From a checkpoint of a small self-supervised image encoder: depths [4, 7, 4], muon at rate 0.029.
Rows from block 8 of a small self-supervised image encoder, named by matrix and row number. Rows with one number belong to one channel. Each number is 128 + 32 x the weight over its row's rms, rounded and kept within 0 to 255. All counts start at 0.
Before each channel's rows are labels from the 100 images, of 14976, where the channel reaches its highest value: "peak at" is the part of the image that holds the peak. Only what is clearly more common there than usual is listed. The data: regions of photos with short descriptions (Visual Genome). In brackets: how many of the 100.
# convs0: expand 3x3 conv (model.blocks.8.convs.0.weight, 240x80x3x3, each kernel summed), inputs 0-79
# convs1: project pointwise conv (model.blocks.8.convs.1.weight, 80x240x1x1, transposed), outputs 0-79

peak at: top left (51)
convs0.6 [159 115 137 127 119 121 128 127 117 113 117 164 146 109 102 134 136 129  96 167 183  94 118  99 116  62  30 133 110  85 173 107 146 127 134  64  97 146 100 122 168 138 121 103  96 107 121 154 114 138 120 133 195  99 156 146 102 166 238 191 166 119  89 118 172 114 150  70 141 125 111 153 112 150  78 149 106 140 138 116]
convs1.6 [124 117 106  53 181 110 146 147 137 178 149 139 138 102  74 128  89 155 138 139 150  91  96 102 186 135 175 138  97 102 149 172 127 100 162 130  35 135 149 109 109 103 131 174 155 149  58 124 150 133 109  51 188 156 186 149 142 138 195  93 109 115 112 128 122 140 143 125 102 116  86 157 117 149 116 126 140  86 116 133]

peak at: top left (43)
convs0.207 [140 151 201 135 141  86 139 165  55 132 150 118  60 174 119 163 163 159 126  68 142 137 186 155 164 127  83  56 102 175 117  81  96 164 104  95 125 131 135 113 154  64 172 113 157  98 115 156 137 141 132 141 120 178 116  83 123 127 151 139 130 147 105 139 112 107 123  84  99 134 190 147 139 178 158 103 150 143  94 133]
convs1.207 [122 120  98 147 170 134 195 100 161  99 141 137  99  77 120 145 113 155 189 138 116 127 117 131 120 131  92  93  83 152 160 119  68 122 119  55 180 115 116 102  91 142 123 176 112 193 144 136 125 133 121  79 101 165 104 150 170 149 252 158 113  99 130 119 122 162 146 104  94  99 110 122 117  82 143 149 145  90 136 118]

peak at: bottom right (34)
convs0.81 [111 108 120 143 114 115  98 109  60 139 134  93  87 112 116 156  78 129 152 109 146 167 164 114  84 124 170 129 106  85  55 162 112  94  97 100  90 134  97 158 108 163  98 155 123 165 125  49 159 134 155 121  88  98 108  81 174  93 183  93 208 173 113 161 166 161 134 141 108 118 125 113 136 139  73  98 166 127 131 113]
convs1.81 [ 58 122  87 129 115  82  61 157  89  87 142 161 149 126 188 116 123 121 170 144 126 148 165 110 164  81 137 132 188 107 154  99 160 154 143  77 126 125 186 116 147 107 120 133 157 125 129 141 128 106 142 131 165 173  86  93 112 142 143 110 101 206 101  95 112 176 124 126 175 125 123  87 116  61  81 134 185 124 174 115]

peak at: top centre (31); top left (27)
convs0.33 [123 141 108 113 169 124 119 197 149  97 104 106  99 173  98 109 158 139 148 123 103 112  54 122 147 200 172 169  81 157 106  95 123 158 134 119 132 131 137 166 113 109 164 145 161 131 105  55  94 110 179 120  83  74 122  94 124  76 169 108 113 116 155 151 114  84  75 113  97 106  84 139 119 166 116 165 129  86 195 125]
convs1.33 [139  76 117 112 145 180 128 169 119 164  90 109 153 124  87 137 111 148  75 173 107 162 152 153 167 147  85 132  91 127 133 146  47 122  83 130 152 123 173 124 121  86  93 132 213 112  66  72 108 111 176 133 120  90 113 116 146 138 203 117 157 120 102 183 146 162 165  80 152 123 133 149 145 109 159  96  96 151 126 131]

peak at: top left (36)
convs0.123 [143 118 134 159 170 109  97 125 173 124 132  33 102 113 124  74 110 114 107 129 156  44  79 103  67 123 125 189 110 138 119 131 178 122 115 134 113 154  98 180 153 112 159 126 127 111 137 174 113 105 185  72  86  71 140 173 118  94  97 100 158 156 116 166 121 124  93 105 149 154 149 100 149 170 101  87 118 147 158 150]
convs1.123 [143 128 112 175 103 104 133 108 149 150 104  55 100 168 143 148 140 151 125 149 156 127 170 159 123 178 168  81 121 110  93 162 121  87 130 163  96 127 121 139 118 120 138 152 138 136 135  86  81 128 107 136 127  97 168  90 126 108 218 158  90 110  35 137 124 126 149 167 162 134 102 103 102  79 155 108  53 131 189 178]

peak at: top right (28)
convs0.128 [163 111 117 125  93 136 129 149 161 173 158 159 159 119 129 176 155 111  85 176 168 120 134 124 117 128  91 145 136 117 127 145 128 172 185 138 131 145 119 140 150 126 123 100 147 161 138  75 130 106 136 154 208 104 102 114 103 145 255 157 119 115  72 167  92 112  88  88 165 127 120 129  87 144 100 146 107 158 103 128]
convs1.128 [123 169  98  80  71 127 114  99 126 140 165 109 207 129 176  97 169 145 129 122  86 144 148 123 151 107 127 139 158 119 144 103 138 186 155 103 106 154 103 146 109  95 140 125 103 127 166 162 113 101 103  89 124 151 130  71 140 125 212 139 154 124  88 174 103  57 118 139 119 155 171 178 195  89  89  78 126 158  92 113]

peak at: bottom centre (41); bottom right (29)
convs0.70 [119 137 119  97  91  86  97 154  82 141 144 183 103 123  86 123 167 128 165 140  71  84 107 136  99 193 129 120 196 184 137 130 159 114  74 111 137 178 119  82 152 125 132 141 107 140 104 151 124 138  99 139 114 123  71 109 112 107 137  92  88  87 118 128 105 198 124 147  77 161  84 142 138 219  88 121 135 124 115  79]
convs1.70 [118 133 152 119 107 142 189 123  97  98 152 165 157 160 181 175  78 164 126 178 133 161 120  99  85 133 112 120 144  94 131 150 104 144  98 128 175  71 140 104  79 100 139  69  89 118 123 107 120 112 121  83 119 150  87 165 143 164 209 132  81 121  99 203 101 187  89 116 155 137 139 146  86 114  89 182 147 130 129 120]

peak at: bottom centre (41); bottom left (38)
convs0.234 [128 129 165 116  95 176 129 158 124 134 157 147 147 174 146 127 144 128 163 110 164 103  94 148 102 108 145 119 110 114 125 146 112 150  83 126 183 120 158  75 114 129  95 185 143 155 154 141 167  91  71 137  46  67  86 124 161  58 186 150  91 112 101 150 105 109 133 173 126 127  75 117 121 138 210 144  85 175 113 108]
convs1.234 [142  98 115 185 170 147 138 106 110 115 132  95 104 124 148 136 165 107 147 112 153 138 130 169 136 166 186  72 148 146 154 116 133 128 135 104 128 133 190  88 106 141 184 124 106  32 101 133 154  93 161 110 174 100  88  61 145 108 111 124 166 209 121 108 170  69 126 104 164 121  98 161 108 134 134 142  83  84 117  92]

peak at: bottom right (27)
convs0.43 [118 171 133  94 130  85 147 149 131 158 200 123  87 116 175 112 183 107 128 120  86 154  89  98 163 130 119 135  95 110 108 156 171 155 153  90 104 103 126 132 153 148 152 166 107 109 180 118 151 102 191 123 115  93 112 138  84  92  57  95 125 192 151 154  81  96  94 128  98 104  91 103  54 137  79 124  74 123 112 109]
convs1.43 [111 141 136 124 192 117 123 158 127 113  85 146 121 153 121 110 152 130 119 107  70 123 105  99 190 144 150 153 137  99 167 130 134 164  95 177 178 113 131 155 134 150 111 126 131 134 140 105  79 134 103 113 143 140  77  92 143 192 255 138 109 110  99 142  56 197 131 129 141 121 125 120 132  64  84  94 130 104  94 130]

peak at: bottom left (39); middle left (37)
convs0.26 [131 165 187 115 113 145 123 143  92 116 130 124  88  75 181  65 162 170  84 205  49 126 102 121 122 131 108 101 115 164 148 147 154 158 167 183 132 128 119 140  97 107 115  85 157  67  95 163  95 157 112 188 143 130 190 148 148 115 130 137 139 123 110 160 104  96 181 130 157 126 137  82 180 111 138  99 160 102 117 141]
convs1.26 [120 133 148 144 111 177 140 153 129  94 104 130 123 128 119  62 118 154 106 174 133 100  92  95 161 138 150 102 133 157 121 168 103 154 122 184 175 183 182 141 152  90 130 136 162 128  89 102 136 103 158 118 142 130 179 140  65 136 122 159  70 105 182  57 174  92  55 104 119 163  82 153 105 122 103 130 103  91 187 108]

peak at: centre (30)
convs0.154 [ 87 155  93 105 151 150 106 189 151 113 155 106 127  95 132  89 158  83 125 161  97 145 114 147 172 199 157 102 157 147 185  90  80 118 200 116 150 170 161 155  55 124 122 143 138 127  65 149 144 107 163 173 129 132 151 117 103 166 112  93 130  82 117 124  97 135 203 159 141 112 128 132 157 103 180  88 101  99 148 130]
convs1.154 [111  84 163 143 145 110 127  84 132  87 131 172 108  94 155  83 121 124 138 151  97 146 165  84 170 127 191  83 194 153 143 131  52 117 129  92  89 183 135 161 177 154 123 110  89 111 189 152 102 168 118 155 142  87 134 108 189  80 111 110 153 120 144 109 116 104 126 145 139 108 102 150 105 134 106  82  86 202 105 132]

peak at: bottom centre (30); bottom left (29)
convs0.170 [106 107 172 120 148  97 124  39 163 173 145 172 109 166 116 102 123 118 208 118 115 149 163 115 156 116 122 112 136 101 169 123 105 103 121 176 117 100 204 146 103 190 114 115 118 136 109 105 151 133 150 189 152 115 181 186 165 114 170  83 118 105 134  63 125 174 134  96 118 130 143 126 119 148 102 169 131 122 135  63]
convs1.170 [190 165 133  92 146 162 100 143  98  83  97 154 104 111  79  96 117  91 176 124 179 110 147 126 190 122 151 121 133 185 110 147 161  98 111 131 146  91 137 201 129 132  92 115 140 155 180 180 145 138 147 134 128 134 100  59 122 137  16 115 106 108 142 136 117 102 136 105 140 141 106 110  96 167 130  81 117 176 152 102]

peak at: bottom right (33)
convs0.22 [150  66  59 124 116 162 151 164 163  90 120  99 130 135 138  63  68 117  74 105 125  98 121 145 149 144 115 100 152 121 113  89 101 104  88 174 151 141 159 170 114 109 148 136 103 132 173  90 107 170  70 113 101 149 131 152  79 104  89 111 156  61 176 127 205 126  97 182 167 147 167 100 123  89 130 144 119 130 122 126]
convs1.22 [129  79 150 150 122 158 153 151 114 118  96 165 172 144  99 151  83 166 111  63 141  54 127 143 160 138  85  83 152 127 138 143 115 158 196  98 143 135 165 138  93 117 112 168 107  94 166 125 112 116 159 120 170 121  89 147 118 161 160 114 104 128  98  75 216  93  85  65 117 163 124 121 151 159 109 147 130  85  97 181]

peak at: bottom left (39)
convs0.190 [130 118 151 139 112  97 100 121 128 128 162 167 134 193 125 159  98 180 106 185 162 182 113 143 122 119 151 120  94 108 151  97 115 131 131 112  92 165 120 142 102 149 183 181 181 156 102 137 106 131 155 141  90 125  77  65 132 167  73 117 106 130 119 195 129 115 217 146 160 109 143 113 119  44  70 149 111 119 142 132]
convs1.190 [ 55 145 167 114 103  92 182 142 142 126 133 162  94 134 124 159  92 154 109 158 106 144 129 117 191 104 132 139 123 165 129  98 123  92 169 206 147 100 123 155 151 165 149 153 141 156 118  93  98 159  93 172 108 153  61 139 178 101  79 155 146 166 128 158 108 108  89 108  32 105 141 137 155  78  87 116 107 131 101 122]

peak at: middle left (39); top left (29)
convs0.194 [145 140 140 161 119 107  72 100 139 191 187 127 128  83 123  93 108 131 132 140 168 143 106  97 118 188 119 118 127 147 139 142 122 103 126 127  59  82 153 145 137 108 139 200  84 138 107 135 112 121 154  95 167 131 172 121 141 182  51 183 137 152  97 137 114  96 154 206  71 138 131  99 127  77 139  60 133 154 137 141]
convs1.194 [107  31 162 111 118 134 160 138 165  92 117 131 144 111  84 119 111 137 113 120  94  79 164 146  86 152 170 141 130 109 125 129 137 124 123 149 161  96 140 138 126 163 121 116 151 127 127 124 115 126 138 193  81 142 109 112 161 136 255 170 131 173 173 112  83 123  96 143  71 169  94 129  98 126 128 156 160 125  86  85]

peak at: top left (42)
convs0.144 [143 107 138 187 123  98 160 145  97  60 108 145 146 159 129 144 125 140 102 170 151 104 153  92 143  95  72 146 117 142 117 143  48 133 100  91 151  96 107 124 162 102 109 133 176  83 119  84 108 151  98 116 166  63  80 115  77 152 172 173 106 110 124 108 132 170  71 149 206 137 115 130 159 132 180 130 169 117 172 128]
convs1.144 [129 186 117  70 117 135 132 140 169 150 147 163 125 154 145  84  89 105 120  78 146 112 153 148 146 117 149 136 143 165 152  93 129 138 144 118 110 154 144 118 143 115 158 149 143  97 155 134 143  92  84  83 174 120  94 135 128 114 231  38 182 146 151 137 127 119  85  63 110 136 143 123 201 117  84 133 111  55 115 135]

peak at: middle right (42); bottom right (39)
convs0.168 [140 103  78 190 123 137 161 176 166  66 147 145 175 139 151  99 124 148 117 168  87 107 153 140 154  92 101 108  84 110  73  83 174  96 134 152 112 152 157 137 116 153 133 140 122 137 194 166  39 152 131 116  79  57 130 120 118 133 108 143 111 152  73  87 106 125 109 104  92 123 201 122 140 107 128 118  88 119 147 150]
convs1.168 [133 138 159 146 157  72 116 206 104 102 182  95 152  95 103 152 132 123 185 135 149 133 137 111 110 171 110 137  85 206 113 152 164 100 156  77 106  95 161 130 130  85  86 127 149 118  89 160 122 118 109 118 157 180 126 156 109 107 185 107 128 108  82  64 115 127 138 103  80 107 111  85  83 149 137 115 188 179 160 126]

peak at: top right (42); top centre (30)
convs0.202 [ 88 165 151 148 113  98  73 160  78 140  78 147 126 154 121 176 139 119 133 124 156 115 108 206 120 132 116 137 123 160 152 111 202 159 143 165 149 151 135 139  97 109  88 155  41  80 124 180 156  61  79 168 184 153 100 129 161 108 154 101 138  99 100 166  93 114  71  95 139 133 149  91 133 152 140 142 108 127 145 129]
convs1.202 [ 96 138 144  99  68 181  89  99  81  85  96 154 111 166 109 134 131 101 172  78  99 133 140 145  84 120 145 134  93 153 154 184 170 121 131 129 112 124 137 189 111 131 146 156  91  54 158 192 164 122  99 102  96 124 110 106 135 135 143 120 111 139 164 136 147 135 196  80 137 132 107 131 199 139  63 149 169 161 117  83]

peak at: bottom centre (28)
convs0.83 [115 149 148 147  87 158 180 144 115 134  84 140 187 132  93 147 113 123 154  66  78 159 155 127  95 154 110  53 124 128 139 140 122 179  84 110  91 123 117 150  68 105 117 118 156  97  96  92 135  96 101 160 135 145 126 125  97  67 114  72 178  90 130 104 176 190 127 154 160 166 148 119 110 169 148 166  92 143  62 114]
convs1.83 [122 165  83  60 111 121 131  99 127 125 108  98 117  90  94 127 165 150  78 188 144 151 140  74 104 138  99  66 135 121 123 134  57 118 132 143 215 183 130 102  97 153 164 115 153 109 225 159  68 129 154 131 100 147 130 141 156 146 133 121 111 133 134 129 139 111 147 160 158 101  98 113 167 172 130 137 109 119  79 172]

peak at: middle left (42)
convs0.129 [ 63 131 173 183 139 163  80 129 105  74 110 135 142 134 145 115 102 174 154 156 137 129 196 100 162 105 141  74  91 144 147 112 154 105  88 112 220 100 186  82 135 134 141 152  73 153 126 130  81 143 120 139 128 197 122 135 132 147  97 132  48 125 131 151 180 112 123 168 116 131 125 120 119 106  89 128 135 166  92 128]
convs1.129 [126 158 105 184  62 131 189 125 133 146 131 111  88 131  93  78 161  56 110  60 137 134 124  97 183 152 113 148 101 148 146 126 143 156  92 110 169 114 123  89 196 177 127 127 156 120 129 108 114 156  90 129  78 163 118 150 123  87 130 132 101 122 198 152  91 120 183 100 152 158  91 145 143 137 121  60 102 157 161 109]

peak at: centre (37)
convs0.156 [112  89 126 108 159 169  91 170 111  68 156 156 110 158 176 107 121 154 121 129 133 154 108 124 141 137  60 125 156 102  91 112 100 164 109 148 138 160  90 119 166  98 142 196 132 161 117  86 107 116 154 173  65 176 116 107 110 105  61 120 115 126 100 144 162 108 172 155 112 156 127 119 169  68 104  65 133  64 135  75]
convs1.156 [101 137  85 167 157 141 129 130  87 151 178 116 154 177 137 208 163 162 154 110 124 111 121  96 133  94  80 146 110  88 134 107  84 132 129 172 148 132 111  96 126 146 102 139 119 130 110 166 136 129 155 107 121 108 183 154 137  44 106 112 111 143 105 130 170 217  44 116  91 148 119 106 150 136  93 141  77 100 188 103]

peak at: bottom right (63)
convs0.114 [135 147 105  80  82 127 117 176 147 115 179 111 220  87  73 142 138 114 113 115 152 113 143 176 112 133 117 145  83 149  85 160 120 146 157 145 128 178 119  99 136 137 109 134 110 182 174 109 141 122 125 175 164  76  69 144 181 136 208 127 122 100 111 145  83 139 125 117 149 106 118 144 116 213 147 151  90 173 131 125]
convs1.114 [106 112  60 105 171 171 122  70  98 134 124 135 118 172 100 120  62 128 184 139 125  59 110 116 139 120 156 114 163 162 120 134 119 152  75 147 156 128 143 103 136 186 149 135 129  50 126 154 155  92  98 104  61 199 122 145 172 162 116 113 166 148 103  91 141 134 111 137 118 190 166 119 115 168  94 104 157 102 120 154]

peak at: middle left (31)
convs0.47 [127  96  84  89 125 143 149 113 164 113 172 127  95 159 139 204 126 157 134 123 100 157 129 150 178  72 110 139 170 126 174 136 169 151 178 126 131 156 155 170 135 169  92 130  94 159  89 111 195 143  72 115 162 111 121 113 106 154 182 170  92 106 127 129 111  75  84 135  68 129  97  98  86 109 169  78 151 118  92 162]
convs1.47 [119 151 168 137  79 148  83 174  85 211  84 130 117 179 132 166 154 141 114 184 113 121 178 123  91  90 148 143 124 140 152 138  96  97 186 119 156 136 128 159 108 120 109 133 109  80 121 177 151 152 136 183 154 123 120  49 113 110 159  67  96 107 136 137 143 129 158 111  83  77  90 110 101 168 151 131  68 134 130  98]

peak at: middle left (34)
convs0.16 [119  99 160  68  99 167 136 193  95 177 151  91 101  98 120 133  98 160  90 101 107 157 135  81  95 140 153 171 189 121 118  83 181  68 194  97 125 140 116 101 171 157 140  45 143 143 115 104 107 152 150 156 130  92 104 149 111 125 145 168 112 136  93 142 164 148 165  78 130 115  77 141 147  97 136 125 135 148  84 160]
convs1.16 [ 97 140 139 133 116 160  52 152 102 183 110 126 143 161 121 143 113 104 137  86 141  98 104 163 121 152 129 161  60 136 111 137 122 156 118 114 113 141 139 139 151 174  79 110 125 168  82 110 111 104 173 156 123  88 101 167 116 116  82 185  99 134 174 101 129  75 103 184 124 175  85 139 154 195 174  78 137  67 160 170]

peak at: top left (34); top centre (31)
convs0.84 [100 136 173 138 179  79  99 212  78  96 143  71 126 102 145  82 136 153  71  70 174 151  85 100 133  99 102 145 148 134 100 117 165 124 119 106 124  97 129 119 132 120 186 162 109 139  95 172 177 148 195 176 184 135 128 152 146 113 139  91 107 138 177 141 105 141 142 121 150 126 141 138 143  54 160 101 161 136 149 129]
convs1.84 [134 163  88 125 174  86  99 148 162 127  89 168 168  70 148 119  79  96 105 131 141 156 103 136 170 110 205  90 131 169 177 134 121 114 121 150 115 173  69 125 130 121 136 181 142 159  96 109 131 119  71 194 172 125  66 152 148  92 114 159  82 117 134 116 157 152  78 158  76 112 120 138 154  90  87 112 164 130 103 128]

peak at: middle left (30)
convs0.11 [157  83 150 136 149 154 134  76 155 151  89 128 128  84 107 138  60 134 159 194 160 159 133 174 128 147  87 112  64 115 138 172  65 117  89  96 139  69 111 114 168 136  73 128  97 113 162  89 128  86 143 140 135 125 169 145 190 136  80 183 111  83 127 152 151 137  81  83 144 130  89 142 119 134 146 125 173 166 144 136]
convs1.11 [155 140 116  55 206 125 159 139 143 103  89 162 193 116 140  94  84 109 156 159 103 162 144 140  77 191 132 120  99 127 163 111  64 128 172 107  66 151 159 140 145 123 142 152 128 150 110  80  94  99 150 156 146 113 143 102 146 145 123 116 105 177 131  95 106 104 111 150  32 136 158 133  84 161 147 135 172 157 125 131]

peak at: bottom right (46)
convs0.94 [168 136 106 118 133 126 133 112 116 112 173 128  60 134 170 118  93 135 140  62 157  88 144 148 142  82 174  99  76 194 111 189 157 119  96 136 105 107 141 159  71  85 158 149 134 110 111  75 141 198 128 135 141  98 156 100 174  86 131 142 117 144 155 143 121 174  69  81 115 128 184  99 114 108  79 107 162 135  99 145]
convs1.94 [143 134 116 103  49 107 119 143 138  96 185 148  83 150 197 110 188 164 146 143 161  81 105 136 146 160 167 149 141 130 108 101 125 136 112 135 134 103 122 174 158 177 123 106 139 137 119  86 153 156 123 104  98  76 126 206 137 154  11 128 154 131 139  96  81  81  87 131 147 141 138 107 172 148 127 127 115 153 116 103]

peak at: middle right (38); top right (36)
convs0.142 [157 161 110 144 132 121 148 145 174 118 176 200 200 110 113 131 129 137 103 109 127 112  86 158 116  99  80 119 122 121 128 101 157 137  96 142 151 150 176 144 146 120 105  72 123 100  98 107 116 121 105 170 168 165 186  91 157 176 197 175  95  67 132 129 131 167 158 141 166  93 159 177 100 123 136 158 143 128 145  44]
convs1.142 [120 128  95 110 120 151  48 117 113  73 105  56 120  90 154 103 111 131  76 132 120 158 122 128 154  47 112 181 156 141 130 101 165 126 161 142 146 129 111 109 116 103 146 130 160  92 162 192 178 113 177 148 153 157 182 112 148 131 129 128 125 134 141 137 164  94  88 134 135 123  95  88  84 118 144 134 199  66 196 123]

peak at: bottom right (46)
convs0.204 [ 87 106  97 128 109 100 106 180 201 147 149 144 161 146  78 101 142 109  75 130 122 135 106 144 100 114 104 132 171 153  85  91  96 116 171 122 189 126 132 163 104 106 162  88 183 139 189 138 141 152 149 171 147  93 111 172 119 145 244 165 121 160 123  80 108 125 149 113 136 109 163 156 121 125 141 135 166 176 144 122]
convs1.204 [ 92  85  82  96 145 126 101 142  88 138 207 137 165 178 122 129 125 161 160 113 107  92 140 169 114 164  81 125 114  99 115  92  58  74  90 135 127 124 133 133 113  88 199 192 136 141 160 137 189 138 148 106 133 105 169 101 120 166 162 117 107 154  59  94 131 129 149 145 191 112 105 158 131 113  82 146 107 145 156 152]

peak at: top centre (47)
convs0.176 [126 119 136 118 190 164 128 144 104  96 183  88 122 181 124  96 104 108 105  89  80 186 110  98 160 144  75 126 124  98 110 145 101 152  94 121  84 112 112 191 159 126 107 143 160 120 147 175 180 112 197 103 164 150 134  64 136 151 102 152  86 173 145 110 138 135 130 111  76 129 188 106 146  96  78 109 107 191 124 115]
convs1.176 [139 133 136 164  95 137  90 124 137  88 151 147 167 162 129  50  97 116 155 149 140 101 149 136 121 128 156  91  97 113  93 137  93 144 115  69 212 180 114 148 120 135 143 154 102 145 145 132 168 174 156 115 145 115 149  94 133 108 183  57 127 127 127  82 128  43  75 104 171 175 171 139 148 158  90  97 148 105 170 117]

peak at: middle left (29)
convs0.18 [108  98 100 112 130 154 144 169 118 153 139 108 150 184 132  68 192 140 127 146 124 107  76 159  92 144  94 170 112 196  92 105 130  78 202 129 142 104 104  80 178  99 120 134 123 101 128 130 150 112  59 175 167 132 158 160 116  96 221 128 170  92  90 115 173 134 138 107 139 156 138 108 111 149  92 121 107 126 111 102]
convs1.18 [ 75 173 112 185 163 137 144 114  73 106 111 113 109  98 105 107 135 112 144 139 110 159  98 133 125 129 119  72 146  82 156 113 117 158 128 131 166 140 151 154  56 139  66 169 152 156 126 122 121 103 123 181 149 122  53 145 143 133 247 113 147 149 141 131  98 164 207 102  85 145 120  94 109  98 124 134 144 114 115 143]

peak at: middle left (42)
convs0.236 [154 126 130 123  82 124 152  88 151  88  89 153 157 153 139 113 127  92  80 108 107 146 162 184 116 182 132 144 116 153 133 174 105 122 138  71  43 113 102 160 152 143  98 121  92 119 229 114  86 155 104  72 126  78 148 108 114  96  96 103 123 112 130 141 137 180  78 101 184 113 140  89 103 147 134  82  90 145 112 134]
convs1.236 [155 106 118 112  99 116 141 113 137 172 171 133 123  90  95  95 129 108 128  92 116 172 147  75 113 161 108 105 113  63 114 115 119 122 132 126  67 161 120 141 192  89 112 137 145 159 137 193 123 170 103  91 109 115 184 131 139 140  97 106 116 152 154 165  69 166 139 119 220  90 154 119 125  71  81 190 163 170 136 103]

peak at: bottom left (30)
convs0.85 [114 169 126 135 155  77 103 134 157 134 138 111 155  61  83 138  88 119 127 136 121 129  73 184  99 180 172 146  60 127 134  78 149 115  96 154 170 116 129 169 110 123 126  86 165 134  84 152 171  79  91 112 150 143 150 130 114  59 128  96 158 168 142  80  72  93  98 101 173 114 157 107 125 142  87 162 113 157 182 118]
convs1.85 [111 128 158 119 161 109  40 178 100 141 178 113 171 177 102 127 128 130 105 139 132 131 188 125 121 101 105 139  89  78 129 113  94 125 119 219 126 144 121 139  51 153  95  87 148 158 114 144 181 136 173 139  84 141 171 142 120 102 124 160 122  59 106 151 142 137 149 147 174 148  87 132  97 131 159 134 142  94  70 151]

peak at: bottom centre (35); bottom left (29)
convs0.35 [104 170 130 156 122 129 189  90 101  45  75 168 104 138 172 145 129 115 108  41  46 132 123 119 145 192 138 148  88 180 109 152 152 134  83 116 123 152 146 160 214 127 104 103 156 113  94 102 141 120 158 131 152 139 153 135 129 111 132 155 138 103  98 136 121 174 131 143 106 119 164  99  76  91 109 155 172 129 128 119]
convs1.35 [143 176  99 115 114 120  92 128  63 168 151  95 117 168 138 135 124 113 133 136 153 206 147 131  85  82 147 193  51 116 128 126 168 122 162  86 162 138 189 120  91 121 117 134 141 119 120 141 118 167 106  93  63  86 136 106 112 174  97 134 173 146 120 105 111 118 172 163 148 127 182 167 117 130 125  90  84 163  78  86]

peak at: bottom centre (27)
convs0.215 [143 132 105 141  57 144 168 121 135 118  79 141 126  78 123  82  82 100 106 117  96 119 121 134  87 127 100 116 118 106 119 114 165 110 120 158 139  86 155 150  80 140 128 166 132 155 132 134  80 178  69 116 120 136 116 126 133  43  61 189 163 167 155 127 139 103 139 221 143 120 119 153 161 164 198 152 124 163 110 139]
convs1.215 [122  99 138 112 152 148 106 189 129 108 133  70 128 116 135 246 124  68 141 103 133  92 156 126 109  95 136  49 129 114 130  68 165 120 104  95 182 129 141 132 118 135 147 151  86 135 182 107 138 125 108  93  90 148 108 131 121 193 143  81 159 163 172 125 148 161 173 130 110 117 100 128 163 183 131 110 139  82 121 152]

peak at: bottom left (32)
convs0.37 [145 134 158 157 123 183  79 109 148 119  83 110 166 120 116 106 133 155 102 142 176 153  27 153 137 147 129 114 153 149 107 130  73 114 155 147 103  63 126  89 114  71 154 120 195 125 140  82 133 125 146 114 138 144  84 199 119 125 144 178 146 171 152 145 143 147 105 172 143 129 118 132 149 116 150 130  70 199 179 104]
convs1.37 [108  71  78 105 154 168 134 122  93 113 143 130 111  84 109  57 158 162 157 194  76 135 100 105 141  72 171 123 164 158 156 137 143 136 106 136 136 131 138 124 165 117 121 163 227 152 103 117 148 120 160 124 121 159 164 144 127 165 103 111 141  81 115 153  47 121 116 150  93  95 155 126 182 143 136 134 114 114  56 141]