{"norm": "layernorm", "widths": [40, 80, 160], "projector_hidden_layers": 2, "optimizer": "muon", "muon_scale": "original", "lr": 0.029, "orthogonalizer": "newton_schulz_5", "adamw_lr_other_params": 0.0027, "lr_schedule": "step"}
Rows from block 9, named by matrix and row number. Each number is 500 + 25 x the weight over its row's rms, rounded and kept within 0 to 999. All counts start at 0. Numbers have three digits each. After the name is the row's rms in percent of the matrix's.
# fc1: squeeze-excite reduce (model.blocks.9.se.fc1.weight, 15x240), inputs 120-239
fc1.0 151:461488479466454473430474490512499515494499487495507496487482468487512472497467480494466488499505439497485509502527490502478501495508491490449516454485479487494497480500469500470433516479497402458488487500489480493474497497494490492455492480505481481483494512472483487398490477508465481489498496494464458446464481465476497493492518498457485481483472463491472477
fc1.1 046:508508501519520509477516510520453487445478477515478511500525504496496473509493501489509504496483438499502473508488489497470482521496498491490478507497535482469494497490534492517520482494498507471544481475512495498481459522505512463471515505496497523497491432443498508533498488511505449489508501515445422510515513504503504464444477501509507494474468492522474468
fc1.2 227:543516507503515498514517558511522504509522508532509508510536506526527502532532498513525511508525509511524539509543533521514526519512510505519501509499520539521518514501531515510512550511505495516511510525507510522508514544537516507522503515545504511531508579522507506494521497505529520511518528506489499521531509519522515501557510511539547510530508520504537531
fc1.3 171:494493500486481487479465530445500469497470498509471485501510499500484495505488491462485469500473480500511470444426480498497482507486496493501487463495485493454464499476467504506454460498454460486505491436463494485491475502494478473485498504469464519480500495482471497484500476497455486500495493493456445475484478466488497481500474485500487466510483488490412449
fc1.4 042:516491433441502489522525505470488506540524516548482518490485468509490490450490524507482515488493468492498512449504529509498474475498523512501505515497480496532494508509472487508493498498524458475477518512496486502537453473509503501465450452494477509448494503522510487489503479490504461487518495505512586523486493489525486512461509518507493507489484537470467530
fc1.5 044:488447488466481504489511441451475506446494475492500481491502457503541500476518525520495539494499515483466520506506513509517510520481495507494502488494497484504505496462499436516533494493459530503491508477455485489512474535499514482494502525510532453504462457461493514458478498528529487520498519483520534441465506502525475462490502495504493448489480512497487492
fc1.6 032:473527492501488494475505469478483515533516452512520461495471471499479489510474489490512467490494501511510487502507505502510482496491519485496500504494493452518506494490520493519521503485520460504478523507483517493467534447500513470527484490502512526515485535484519430497506502498449512481498489510499490506509499482484511461520502511434510491527485462508525448
fc1.7 038:481520506439539499512464486504520516466504500498484500515496514494486516506493503487481483491473483536501499529488465476479433486518488506513493493499461512507493510463476503430517467504497475507470511460505494504482471506503484503415465480488493462507489470457509510484488467487503485497486481492478469499483504457491455489501484470480488495486511486510495504
fc1.8 045:474491498517462509533510493507498532500453432501436509494493520510491492408508490473478483497456435500477507508505496505508482455493466490514459497508461530510518508478490489458498522478465477535475471510480503498442425503499491539533511515495514452495502451515487497510507510498530486516486495502530487486498499451486497499479508521502506518458510472479473492
fc1.9 036:438439511534547488493472489421504471484514506514495451500459540496517500505455501514511494487530512517471475496506504507502521492488490466445518459500442477492514496477481500475466524510515486455476519512528506508504477501496467467483492493497467523500507467540485508412521464497489494480479491510504510476487515498505493431481495476524478513476514495495497430
fc1.10 040:508473472465451500492475499502463455507505493454467522525484473500511509478512496463506507496534494478454491498485497503509414507494461511508470493505478499490487485449461415511456530510417475513501483522448511487493525477504491507491492475490499495476494499492501476447492484487503457466487493496481496468476482480480509528535513507488496491511517504504460471
fc1.11 008:499509455514463470537461523507498503474483496488495481496465521484461523525510492514531484520449525483498518504465499513496478504521487495476491486482471491467435526507460454482541481461496479485443496490511471538500459485519481476512494503491472501477528533527531481483476452475506512518516481492474530520499485495523547491490510528527506481469529517476448472
fc1.12 047:466469492485479512485495503504505465478474496485470457490481493504492506486496499495516485496476523508490515453491468514476507506505476479445478477504459488456478486470457498484487480500434459493445463485469511505525487505497497485485498479491466445492491529549483496451473453488490535483481483510499479523487485458502473473480474500511474500526495491501452457
fc1.13 038:488498517519503502517521523472515501428443486515478477489484501506457511462475446494508470510507470504514473495493535501512490497515520458466463473497517471507478494502506533507475511465534509513505538524466484514505521477475503464511429476516470520478491505449527491478517518484445528403513497501496522524519509468480530430478498457516508516516498471507490461
fc1.14 171:502498389465443474496496476463482492499506479477474498489509510467533492478457488490515523504460459496453497500533448505511518480506504498489484492496467491502518498495540512496497538480462507453496505503483507508495498546515492506514500522507472497527496552444497503451464487510443477508519520477475487493485500511507485498503494501552485484506516504496498490